python train.py --arch="conformer" --dataset="single notes of musical instruments (NSynth)" --train_examples=184686 --input="log_mel" --spec_augment=true --win_length=512 --fused_qkv=true --drop_path=0.1 --precondition_frequency=20 --batch_size=64
Rows from block 9 of a small audio embedding model, named by matrix and row number. Rows with one number belong to one neuron. Each number is 128 + 32 x the weight over its row's rms, rounded and kept within 0 to 255. All counts start at 0. Numbers have three digits each.
After each neuron's rows are labels from the 100 clips, of 14976, where the neuron reaches its highest value: "top examples" is what is common among them. Only what is clearly more common there than usual is listed. The data: single notes of musical instruments (NSynth).
# fc1: first MLP up (model.blocks.9.ff1.fc1.weight, 768x128), inputs 0-63
# fc2: first MLP down (model.blocks.9.ff1.fc2.weight, 128x768, transposed), outputs 0-63

fc1.688:111163098210140099153152095145119125164081115171158145178078071187156094148144140134164153173115078141143059138132120126102169106164143105062154143114101135130131110078105119114103078128154084
fc2.688:156116099112070159151148142080176114135137117107103096102191174084147111127115151139100125130162089131129156118176169134127100163148120123155141107123174143143090199133136140143194114117150167
top examples: octave 1; octave 2

fc1.326:162120145149132115150115069086159171077132090183092092156179129105224162129119157108070110155100148113175132142106136139123150091107142137107147133104121143173144140110121133119142104064091142
fc2.326:121095073168139115124098158166083105134080125113099152126049180148084115110173127102142151079121121139063131100162107094092087168156157137156126113146120132114075114194118127113083094134126119
top examples: pitch class F#; octave 3; note: F#3; note: F#4

fc1.545:090095141151101125183138127131094102131190150168080174104143139131172134102089073093205139123108144148098142140095175087122080162161151089114089064099118076159139166100152123179175151121200099
fc2.545:152139094090157124050138154121167114132107150130115082127154077154148080144152153111088127099160118103113126132135114112112203087148096195139158162138156144144123148169113093087050138106135166
top examples: pitch class G#

fc1.680:157171137133129141114119101143152119135112104112088148139104118111165043116160147103102145165131176190133174185158108155187154159180125115091179143078087096126194103105098145130113104083087129
fc2.680:085124088181134144110108137106118101114137148150141169085119123128141207127140148079147107087156065087113123119082146088097089146162135143135059098181123179107072117129160091133151157135132132
top examples: pitch class D; octave 4; note: D4

fc1.0:107146130146068152124144172122122176134121123134093130149104124146075146108146124162079164102149131162097082115099049069118129124116145118097159161065086114112145110134175141076134167148181130
fc2.0:154156119134122103171131102146124168141175128153128175115086214137178152148110094119184149185075122147134194143175193164131140112128145152113122152186163145106119148086113107179131130110140121
top examples: pitch class F; octave 5; note: F5

fc1.342:087116127186142166136087183076185100162175146119143123101093132156147142124110118082173139084088131078113160174138137076148139155197119087121116131140089122144099155187117132062151171166121136
fc2.342:216132112111172109153164082107095129093055153130132143159133121133143136175153149164161111178179143168142039132170188177121125139156171143109128118127167109111119128084094139161119109089128137
top examples: pitch class C#; synth lead

fc1.767:131133100142123127104123156140103075100118114124059066124149131112170103110125109093105108103165139175115092108142122124132105079123105124062206119156133139079129208111139130169155045128149155
fc2.767:091129154128129121083095105119061152127188174155149113116152122124176165103177170145140179109066105157059183074158062135082132105168174151165123130092150152169080120155142111121119182062117106
top examples: pitch class G#; octave 3; note: G#3

fc1.175:186184147129106140139106079064023126111052107126159115143146113140106126159142138116120103198149196101168151100131151134170153130186113123116143121145156146164133104135136131117129098161114136
fc2.175:141088099128136177097165141194162163165174147150094156113121218104181113109108100150151135086105037152128122144169128141139110167100150167134114153115118135104108150139132132162156142151120151
top examples: pitch class C#

fc1.140:127060120138157098122086090174150103157214125110097096131095154126176137080150145106120139072086146114064145132164154120155123122147138159194102146102158111182114176146156060120111126083149157
fc2.140:175134153140128111114161171126102136123071102180138201129114082177095108156131176139134160174144118140167066163104137063066138148147138180138140127089134106105091118142130141146133116146143106
top examples: pitch class F; octave 3; note: F3

fc1.317:172124114125190104112130101200117051140162161149180170146135083123158136083130143092173140126149103123176114172082097121177150170141166154197137121087127156126116149125147163116136082166103154
fc2.317:086148134111123191087066183134100165178147149151109155077146105188146139174149071059151140156123157169116137072152066154106116070110126110116146107203109132137093144152123185094077169134137083
top examples: pitch class G#; note: G#5

fc1.540:173096113154105133197097134118194158101165105088062132134114098151124084113212152175121133156109111157142118125141095100123123169137169167156126156072077136145144083107134113139089128113102122
fc2.540:100163134102152102125124100108027104187106128133133175140141156146165116150074148063139107064129142085090124131128185168118112108090120109096091124146143108109154179091103149078174148147135064
top examples: octave 2

fc1.487:137140115124133112180115134099188114180153093120089148135178072055141118082089171101144079099099118142166157134105103112091076135096114092129210160119111098146123107183104154114096144092156098
fc2.487:127115136145158110098089108112136169105123210132116094195100129152157118164188085130131147167171132050161179111131105137135131113115134143171060114121132155100125139129170128089122158127124170
top examples: octave 1; synthetic; bass

fc1.197:134148157134101171079050115078139063092150085107116141104129064111142119102146089173151113080117108155123108170119159112169150167088156173147117168073092080136132136149209180107063151137117164
fc2.197:120096103143142092149203160167135183184140182128148153139105154136086128134108143050112136132152128086124130069104137168155122136160114157083092118125142179111130144107095037112214138125091073
top examples: pitch class G#; octave 6; note: G#6; note: G#5

fc1.349:130087136097186163105164142128122142132098095120092137187169146121130143130102154116066103201100112186146071118099098085131055128114102101096139107133115184115186038114150154071164109113121110
fc2.349:145105110169077145132141109156099145147121139097114138057123106152092130137175129165135109075169157070084159130161141158159165145159142126114108123160151076166094137165154086164172110127140133
top examples: pitch class F; note: F5; note: F6

fc1.231:080053130126095099188151151096147183150081116199173145097124179070155143101113143125117132117152180136163163102109078090170114132149173098183139127122128099159188112163110140185199166106121080
fc2.231:149188124093177121103122147132119082114141155070065098201179099151120106130144116124097103133137085031137078116115159171132125077085099132107199141088126172117109143104130117110053090106125106
top examples: pitch class E; note: E3

fc1.478:195140104138152136118119107125095102159121149128150184109056167115154137151175134130081112105118081138146110124089197127131201069092149161138162123144132131125166124127168102201160173157194131
fc2.478:097108158120107133134139086150146141126165108143118136172187117098114151122136120143225125144086163178091160135150093160155038197171130090115147096093118154111112171117095209141078134111081165
top examples: pitch class G#; octave 7; note: G#7

fc1.147:148125144134081138139132077107149169155086143139152093156137118122116142155099129114140092155146122125159094079183132134152063113156077158132085147115155146197120143182128134111137105182150101
fc2.147:153135131119163164113124187110087099144171115134105211156080107138136121110157185114128171164169108117133139172127126145148191127112178073140104090135132065079118116098135146146126173061118135
top examples: pitch class C#; acoustic

fc1.481:083134062213121140165137157091122147130102110140063092114187083196148153150085156098134121132183105150112132088180160097112100182122153128111166153113129132173128077139124179137093128111066102
fc2.481:140196117086111103125162175125152120136099126136157149164094157133113111114078105129114132108098172124075074173137165153108101091100163138138170164106094103061153169094065141115076109133132126
top examples: pitch class E; octave 3; note: E3

fc1.258:111145151058154149128148095166212122132142126129152110132146091140147109067130156093151121155127140118112167120134111137087108131136107161113101032126124124107168116130136158144122146063136160
fc2.258:111197179128144170115122125161083170130151121105114119108119055125051170114065086131107096146177132113115137135134116124133159202172124118141084170140200174195149154147159134108095122108109087
top examples: pitch class F#; octave 7; pitch class: F; note: F#7

fc1.676:104100149177085096151121085099188145130141110131111160152127113153161101158101098150145119052122101093097132055115168140140211105203152108095145114092072095148108148172052119093140110134108125
fc2.676:175137101027165135145114144125065121075091085139129123141167214154177151116163181089147162143154140138111130130122144117051080157143116166124171165130161131086092157137121162150089136119086061
top examples: pitch class E

fc1.362:162154130115082127064162131128127077150087107168097139183129128172151144163103113119119143151148098162143110141125112169152088125151057152126183119090147106204107127143066119186184132166163157
fc2.362:106152131148142139242123102122123200096144107124122137075083138088112166139121151144150093123105141146087174133139123157126121116090157131103158178153112163104189111133172071094126123107091076
top examples: pitch class F#; instrument family: mallet; note: F#4; note: F#3

fc1.671:159143159113175137112082141153156117101086105134162212099064079134154149183141154124116167163168120096120117133120173090110130087102134144161135069114150136138188161080156066148113123144108110
fc2.671:089073175132095114109188110125093162137153120111128090157166116134162128059124102145170105131105142186194173145129074198144123187133103177134084171154104083126113153185108206126126134156136140
top examples: pitch class G#; mallet

fc1.262:137168057130111115079107073079094126127085089093122083114162179123191114147118094107081099187114098200105130161118121162097104108163105093158145134175134145069117131137159141138107083159160135
fc2.262:125124104098155144208193169122182143095108163127125163119091092112088147100116179162144170080097141138145092115172079073133107142106083158097159095103170134194147098089086127143180175073128103
top examples: pitch class F; octave 3; note: F3

fc1.492:164155100140146138133142168097165132074079158113185140176165124157183129126105175132125148106175185155049199111138154150138081111163124157085145188065119167184157131157157109145122125125124120
fc2.492:059100092172169130123141154116146110086122086088105144143090127157089169146129126037061087147048000154185114164137135145122137129113095119069110089151124124097108147146142063115115089142078101
top examples: pitch class D; octave 3; note: D3

fc1.131:112163140075111136101119132129085155124132127121179098128155092122123119155121108175094086103158092075083122086171082114130120117119098096139093120120120133168111234111068134156121097135160107
fc2.131:108043121159196120140112146171119121094162097106084166147108173149128119178133100125098137068107186154152116177129130103092144123131114150168169136136161114094098099129146141092125157105121110
top examples: pitch class A; pitch class A#

fc1.193:160151132124156158150148168168130128137131152131092101203141134166123209085096133084143104138081196125133093134085121100085117136078128112155148082111142103064078144113148140156162152128160112
fc2.193:154137149147169090132106152111110125136120159116111119069160151111106122176148086156121122167162059140099113099170051103138146131124055098078125159139155162195151147154129152145155165178103077
top examples: octave 2

fc1.647:105133148150096144138196037045126161129112093122131116204153105134092079178122085172116116151158093115106114095123054177132070160119155156154115138120121135102127131155129136116116123103168202
fc2.647:096108144095174146116069206179143093127103128094130156055119130135117079082134104102147155173111201127121139114098189109137091076130107113108133098141173100121138094110155133150172111090139062
top examples: pitch class C#; octave 4; note: C#4

fc1.531:091153127145097131148096118139105123156166098193167182182131066110195133135156129100229160147114130068126162122135121158128122115120106113126109106152124134194097144116101128137120123178103185
fc2.531:129110094118142139105186159057175123139116110141107111099186200141129135076116087140094157174130104132159122078122129112174111101116145172171154174098144143073126115169188143104132135097092094
top examples: pitch class D; octave 4; pitch class E

fc1.541:084180140110158158169153134142161073112159135148121137122075117203085151063166111056165076117133156190058142135034155154185174093140102096113138127126132153119094164160125159189074107133162143
fc2.541:158138102127134149123087090146086188091109110109131144137202114117147117129126110147101192157114136088203107145189137195135124126126089157175127134119132142165130136119165109130181135167114129
top examples: pitch class F#; octave 4; note: F#4; pitch class: G#

fc1.715:129072179112179108101126149134110109133138149123103121220104047113055105145118147103148140142165120121075128114126100141135178068158157120101097177043120144151079132098129108164145115149167126
fc2.715:181156098130144174160141108125107111159124076146156102038151157167126167107086165165108147118047122135153131121118173142102095151072109165139118082151134104062105165086121091092110118154080120
top examples: pitch class G#; mallet

fc1.405:111166134103103078134161118077100123158112119163159159116123107169122088146130165102177070173129157109179082157119146180139161163149083133165121103137184145143147113125107173116070107156156154
fc2.405:148145157087147152090161122213135106136090096125095160144225130103147152108089073127123170112147118130124173091157084066121079131089126101107124164140106140159117109135172075163160203133126162
top examples: pitch class F; note: F3

fc1.384:172168169132115136150142123082105121092122072200172109137130086161151142175113130132137053126119146077147157118103110113137109146184204088143099152058111119160122134146132166152131154129120134
fc2.384:069129098119165180119086135157158142140092207124049190089113148078134052108095114126177165148071150134100060107155182126134145108035152120093146085134110118123117168099120154127188111197128129
top examples: pitch class C#

fc1.395:126132160165165123148091214156150129099064113168138104142173145128134201130150132153117085122118148101101158137153177124085151167127173122139136136093153111120094186165117190152139118102117156
fc2.395:165131112113093122136190097100103134140162132141067136126150217179208120156144150103108162140177158201125143143067146143141128096105164161171130125106108137174076104159128161115128162137122145
top examples: pitch class A; octave 3; note: A3

fc1.625:153092129117097172129177161141116143144170103093104159138143187142105172154105152140139070140166082067112108133085101155105098114174133128104143131116127169130120149118094132186116176123177168
fc2.625:096108147138164102076121081110094133156086111116095159147085066106163120156108146167143176098100185101073088137146146097146142112096106096129119130096121121097090099077180123126095105100091133
top examples: octave 2; pitch class A#; note: A#2

fc1.660:114164184145120127146115186151187118160144101138143209150102127096127082097112155122116126160092133169166155093144178105126097155092211144166171077125092131087135136154119161105099128147138189
fc2.660:116113084132092128119133088106122131120098137093104113092151188116147149128137097082183072140198137104161116173100090172174160130187117121152097180143169139161098140124138116141194123148087057
top examples: pitch class F#; guitar; instrument family: mallet

fc1.24:100125084119185159131198068157131139092097121161108109119127142156097076128116158130156142117112040123092109153088149141158125157148111106114079083134136091078147144151131120170165111105139083
fc2.24:111142177073122073137113141164093110115097102094176179123141092109131172090127073129156128181137191081190190062147127122113092154114079153123146114136111169129145112150154126112110158151145176
top examples: pitch class F#; octave 3; note: F#3; instrument family: mallet