Weights of a small audio embedding model.
Model: log mel input, arch conformer, norm layernorm, activation gelu.
Training: 2800 steps, batches of 64.
Rows from block 2 of a small audio embedding model, named by matrix and row number. Rows with one number belong to one neuron. Each number is 128 + 24 x the weight over its row's rms, rounded and kept within 0 to 255. All counts start at 0. Numbers have three digits each. After the name is the row's rms in percent of the matrix's.
After each neuron's rows are labels from the 100 clips, of 14976, where the neuron reaches its highest value: "loudest band" is the band of the loudest frequency at the time of the peak. Only what is clearly more common there than usual is listed. The data: single notes of musical instruments (NSynth). In brackets: how many of the 100.
# fc1: second MLP up (model.blocks.2.mlp.fc1.weight, 768x128), inputs 0-127
# fc2: second MLP down (model.blocks.2.mlp.fc2.weight, 128x768, transposed), outputs 0-127

fc1.393 142:117118128139093123173098134163109209124157094107120137105146107131144157110152144082147137124127157152172102138114118145131130113147160149147138125140081148131140121109129102174130106177111109139099155111137119178106161125153164116117157125134113134105154149119126144154136130106152153105178138129121144136138180125119126124155122110161145164142144131124111108146154123155087184130186
fc2.393 142:096120102165120111161139122117103141116147162140119205102160114138167144156120120134094101140136113116127140121150117107165135099123126124119112134111105131093119117140109121116155128149141142119106160189157072101127127181147137115115122165179133105124164117100138125135116119149144144081120088096091132129139115080103099127158113077135126117140183161119169157126105115130097118114120
loudest band: 4000 to 8000 Hz (51); 2000 to 4000 Hz (37)

fc1.536 147:206156124156137144134142132132172083149104150153141133104129128147130153139112116131113167117180142094106164103121114158158121125133127117098114149124127113133148141139125119097135154128093125174094124140170130083122103139121087140121127128151130132136181156126184124110130154123104122134117090158112133167122110140156179107106104132168132128095117135124086138138168161122189112103134
fc2.536 142:134109135165121120116154175093114145152157086136129183141149136126110117122106101106156167141075141142112124112116155080128149138115074120138154136112120118129162111093119110138126119139147136108093163110098104160160106112114124144150129096159071087146101050129108174154135101133104130133112125131127139142142107118136111144160146136126109181157177114105124116126125129093132148138105
loudest band: 2000 to 4000 Hz (34)

fc1.235 071:133165122151113136116121085121133123146128145130173110110153124146112117104152080097131136114139106157104101129211128150174092090165137108118110073113137095107147123119107107113139101139140115133140117139093155131119129121148127119143161089150128074112133095122121111160118093134111127118149134141139095135139154158093180113093128096120124135112118102126140118134136162152184133064097
fc2.235 067:113098117113109143167101159141113126165108120136125132129131115110108108086111127180142121158142150089126181104094167130095176188111113113136128141144153153166126146092138113115123153137125122094145143096150075116149105132153127156134128134149101201129131148123128115100101111096139107131094071081106137121117095111158112122151107150101117099131154154130123131119156085130110128140138
loudest band: 2000 to 4000 Hz (49)

fc1.511 142:116148115132122122142104156154108176118133100128125145077129143150127089118151100123140087182126143101162089108119143096127148127079114093134126154123133114141162096113176118124091151187103156100113121152128103116117109126142109126132119110156147102093169125093117139146126103119124124095123104130103173161151141150116136126161114075132124164077159133071121148128103150125105154122131
fc2.511 134:136112125152094114136127157100133120160113140084079148119117086146161163145141171097116121139117066130119163145126114122137127144134124096131141099099126144112119129104094104160191091125131116142130107126152106154122161099136121141106096138144091076165143131123181105140115105096125124115130138093134172139110125093131149141188126129126115128172141152174106138155151117108089132097120
loudest band: 2000 to 4000 Hz (54); 1000 to 2000 Hz (29)

fc1.400 078:120143159171104150136130138105127141134137165135118113116143157120134175093176119144149120179150107143114103130193050124132128100116109145110131203099157125118136098135120117140091166145172152131149128127142131105148134112133129131149104114138117145097134135125112131107112118107139181104108097149142120104128149162132098129108116125151148109164153141072146112130113116102139181097135
fc2.400 078:154128139134158105155117120126164119142128094122113170144076092101145083146082155087128109094095100117146146140081196167137094123154110096149096101120146123110140141153125106124142106133154108104092125115115106133091125133099123141148158119089161086105139136171138116099115115123116094129123120105118112126083121118116163132114150143133117091096133130106137147130097163092094109154104
loudest band: 250 to 500 Hz (39)

fc1.269 094:123150104102164130169070181171109137094128104135105138169106130140124125128147113082145108126150095138130135060146146120142158100141121148127141134101114151097119104136137118127162075138096098132136126172112134130107125151088158131156101121140105112115120104128109110092129085063137145133107124122169148090072180170118110116116119112120118123133124106146140128146139101124104136135138
fc2.269 097:122120105158099127141143078118146141163121113153143119123127100129115151109108123183169135132095150092089129152113122105133055146080134113146097159135105113134123096092115155094142166112155160128103113137161105161139145145153076116123150176104113129137138152116124133156144165137103099109131096126090127142147117094171109111164129078122137114086151130135115114113111166123149125146116
loudest band: 250 to 500 Hz (35)

fc1.498 117:119104096126112154118113088108132098103092085163116092108156118131106144117151122093091119153119118109089142101119128145115112108069145136112095114136113120141130133139141097115120100155162103094116126122119077079108079074157122128147108151158121133048123113153117093151118077155126093114137122111105144143106123119105096123115154123133080116145138129110133093156101125138119110124121
fc2.498 111:148114136133141118096181108104116100119101136136116110129121163126125116173095194165147114116147135188158118142115100152179107146140122111141148114116131086120106107130140099114096122124089149166131124112137155155118148180126104149119098133166152084132145173165130181115160136127100157130145147125127120111121133105153134135121090158154138127132136168167157155143102118138108107082121
loudest band: 1000 to 2000 Hz (52)

fc1.345 108:076146145117082079154119101125101154127125135110159110123129159179122092108096146101106173094119105102105129062131153135116149124115119143093150135095117179119141113097124132115153140135155107132145099131146118133082172150122117131139115154139132100148138121156130097143142156094115137104133075130114150101067162086129154120144123124145144138132156112102117100114145137139133144075116
fc2.345 106:134079096112175140121132096096094116092093119134085107147112086083072125171158114098146095115162119136168105182099101115120108119115146110125104132117142097135137147120112126119084144112095156133127123146093122142170097136135139093118101140103122132103122111120143142136095157102116091123094159112103124107148146154102138107089135102136101170109093134123125159125093136136104141149152
loudest band: 2000 to 4000 Hz (50)

fc1.190 134:130170133160127130147129124121138126098154153087147120145130126131131074123128090135135146096111134172139108158111124135118137082123154153144112156104148144121124175097168124164135116114180110102139146120134148150111083117123081125124113103157110093151134154173135112109171122160179125119114100132092174115126127163119160152119169157153098116111139128159105097148082164131120105089132
fc2.190 116:150131140060120122105116129169128108098166113145137133193128147143153132132147128111180114101127112090189130140118100107171112124102157156126113127107107143100067146121136135140171134087148109148162094140123120105127147105123187141091113126100126110096136133123140119126124103093140155105114161154120136115129102103122119143136114103079130118122155111074141119166124143132101160153131
loudest band: 250 to 500 Hz (58)

fc1.15 119:117147133119133142137140119130145087132096133107118104153163151161099100085100120103133195148172118137063122097158157147141055082133153114108083138139158161165122098136149099137111106118141118102142098122144132123148100147141117149159132153140151098127139123163125132102171125110116131159159159107103108114133180125139148101159144158162109148111120126145136123123127092130108128125156
fc2.15 116:140159132138085129126145114095142123104087106147102137096142161160119128124123149148151136129098137157169158105140102148092183126125167122132137093138160074115085148091111084168112090147091100149109092051127098124140132121138146147116124129160127097132104151101145169147123161135117101114136129119120153148174131158158123126128108111162127120143148142117140121114135136134069147121122
loudest band: 1000 to 2000 Hz (51); 2000 to 4000 Hz (42)

fc1.236 097:142124132138124132145139140150130143134128153140116122122150120148135108111085167123124148117157162124094085186163057166129112121110107112129112168084096120150131111126163138140172093091093127150122123142124124132084135187173116178140116144121117120177084134134114125149110105130110114140097177117118173126117118119162129124104110118121136136162115081132120147135128141088143163157105
fc2.236 105:134142128112119125109097179111143083134155104115124128132112135090115140168171097120152127120111148135140154117125153111129155102176165157155133114147151145113138099125112112132097167172140136131127152135117129163153110082078153096122132121186126153113184122131133133094137122127127146127121102117152078111130122162150140093150194107131126118108095181146141101165108152125119096108153
loudest band: 250 to 500 Hz (41)

fc1.540 102:119100128141133134137129138134131186181070150140134137157162181122162091126134097086148175168119131127114067105107160097122125124154129117114185098122111142144086125110148103107132103151101135150173119144122145088121069122135124145141138120164160112116148121115133104135111090134111135127115137144103135097110095113166174133119162124126149150134143145149135127101128102108149165119124
fc2.540 105:149144108151112110124118158119174127104106145151156107087110143122101145125153118142150089105122170097125150127125055163135131116110164129156110136171155134124127142129131141141079155115107117086084139101106111155158182104115158104080133136097082160114119105114121133124173149123131101134109141124139134168154140143117124123175142142107103116113085093141144120140152121178138134163133
loudest band: 2000 to 4000 Hz (34)

fc1.227 104:110084199122098143131113115125069155180121118129128153109161106076142127130137169097138071136165093129145145134135114091124137149119175129113141147172116153104149141160122121118161130122104119144137134144156090147077128122074098154131134148114159103121107133097158113129166134135113101105120114128138148118104121084091126138121126094146106135119122112125105150122114126164102122125174
fc2.227 123:074108112121138114122109104154123162116121130150134163119149111139139132117190126132119143140145122100133171125165110122136161093167158143135101169169118111122125112114133097128108150114114135139107111150135097144130147165119148110143134140184141107086137064139143102107108086136101154119115105135119095148137120078141084107177130115136100117130117153104127101157119087126104124193167
loudest band: 1000 to 2000 Hz (52)

fc1.175 107:163109109142119143125175128138131128127085088140097099095100113155147165131133148102120110156112138125139159113150130107108131076131134110130158183109088139124118154129129109130160126147106121163175123125162107176108123105130132089099146148139122114182130131174153109128128106130131070100173126151166137132128137146107114156115118136117155120091116069129082083109135129084113141132137
fc2.175 102:126133140128128101110107126130119118119099160156172121143141088122112088113127138103140131115126142144163158113108098187157141108111137117115110113128107134128093145149164118126092120129122109072084160084089114124178130166132170098106102119129149139100143130170133109130104078146127177133116082112067115107161124097113131140168138162120120130137136146099116125145162132088133093103111
loudest band: 250 to 500 Hz (40)

fc1.457 067:133117147086092120098138131095145119132126130131151089132111106116133140151130130127144121137092084121108092157127140151113119132171134106135141058138106139119109143099149081137139114133138165087131156127124096132186148136144093100118125145148112122168134152100114099084136155107147148066108071157111143152099153120100099148126157148124135148116189175126117104145135098137105129104130
fc2.457 078:134104129169180118129148129150121159132132141121138142082150136141125136144093151097104112113151170149153120104137146093114137124088111091130112187136126134095120160167123160136119100160122124136137118157136100111088080089152148166164142118079157129100118111128141163191156103127113093136147163074123128149146112141138162147115122144122132082146083139109129122130106114110147104143137
loudest band: 1000 to 2000 Hz (39)

fc1.210 079:124109140167091134156162140094111142136109154134173161142158116134113159144134125089147075165122138150116152104116125158126107092111108148117106143136106091149131124132103152147127113114140112179139122099114127100133079094158152148086147160102161100139120108128116120112178110141117152162096091122129124112129118110156187140107120100115140158109126106178148144141186131076121136124137
fc2.210 078:081161145094127138167121087082126115165146107151110123122100136124099130129139078132131169139121103113075153118135113096124150152089132127114137122104129210135119122126138098142139117145123134083107101140125152154096135151093094120123115075162138141120074100083120118140120104082155126115141140124163135141133120160090122118136151120116122098128131124086102159149078116137115144130148
loudest band: 500 to 1000 Hz (45); 2000 to 4000 Hz (28)

fc1.279 121:135122110088126133149129100144161098136097162168119146139100136151131104089124137086105173103148130083142149163170120126104155080097095130115154139152135101169155118139133087139095104084103118140103108110117116097144139140096116129122090133114158093084096119128125099146142113159116176148146133129101150107101150131130107132122147156167104140063140119136167134110142137151114133134161
fc2.279 111:093136124103104159126166133146091117080123132112136098155112113141138131203124132129127144133106096132128174126100092130122128061137117141101148115119082108091103134141122162163120093122074126156138109083179119125118150136137171162131173122163085104121144129124140183138134131152138154107104128114127165101116122130148133111129134139130137104095134128088113144149132107133084135124094
loudest band: 500 to 1000 Hz (35)

fc1.248 111:102122063133134103143137161157138151100162110147145159092172117122108156122122134096120135151160107148108120124081122120142132098134173167117128152120088170128132154136152113122073167141125149134114152162145132101117122121108082102079097116156114113072147127122133094143119123107144159084113143157096120117132162099106124132116136101137121139151168124130125158129192146092129124131121
fc2.248 101:155118117175126134185103150173088153163123108136128143124095148145148104144134135141121171105111131139131125114201138161146118159137117140124121131100123130139139093105098147155164095116132147144099140141123133144150166119125129134155180137137124165170158152116135149155112058148113124119110123081137145125138104155102151117150128108141139105086124151093120177102074125104114148121142
loudest band: 4000 to 8000 Hz (50)

fc1.528 139:109120130147137125101102161110092150168139138113137080133136142112126088142113137088120099133137110129134097141089113129141156144145133101140128094094078158100099121119072142164130171117103120136142129115122152147137118129101129098126126165147161175079132113157115103114127147115144096115086114156100172172100134140108147160116142099097110124134140122130100169089132177088107163118101
fc2.528 131:143156122098130106133141122143145102119109103114148144073128123145080162136138153133110091066127136164129158122142159149119135092125178137078148152109130125123125144168174149135100088147132123097091116154151087127105121148115151107129146135087127138130137107164111118097131102118190159147158117155132094101121173138187108106122123158118120117130155132132150088092132125125126152110146
loudest band: 1000 to 2000 Hz (56); 2000 to 4000 Hz (33)

fc1.327 092:130114126182139123122123172146125121106146136125114114086092139104152110182143128159139131126083133153112110121101105101091124069159120105109119130164128131140100118110091125110169105130146142129154084129110110132118080162139155145178161082123122126095119134115108120096116092087118121099136101141158164118135141137101096109136125133165095158096147141112094124147160104130071141139141
fc2.327 089:097172136081122156090112095138091131159103117105151129172145120110110131109112090129108094120155119139088139116110172143155134177093110130108130110105159109118121080139131140128134139173098134112103108142112129150100120143100137095102109139141134071178151106144089128107144116156138139127155115138119145141087143121114137164129126170085119078124139120135168131127120178117168098109123
loudest band: 500 to 1000 Hz (42)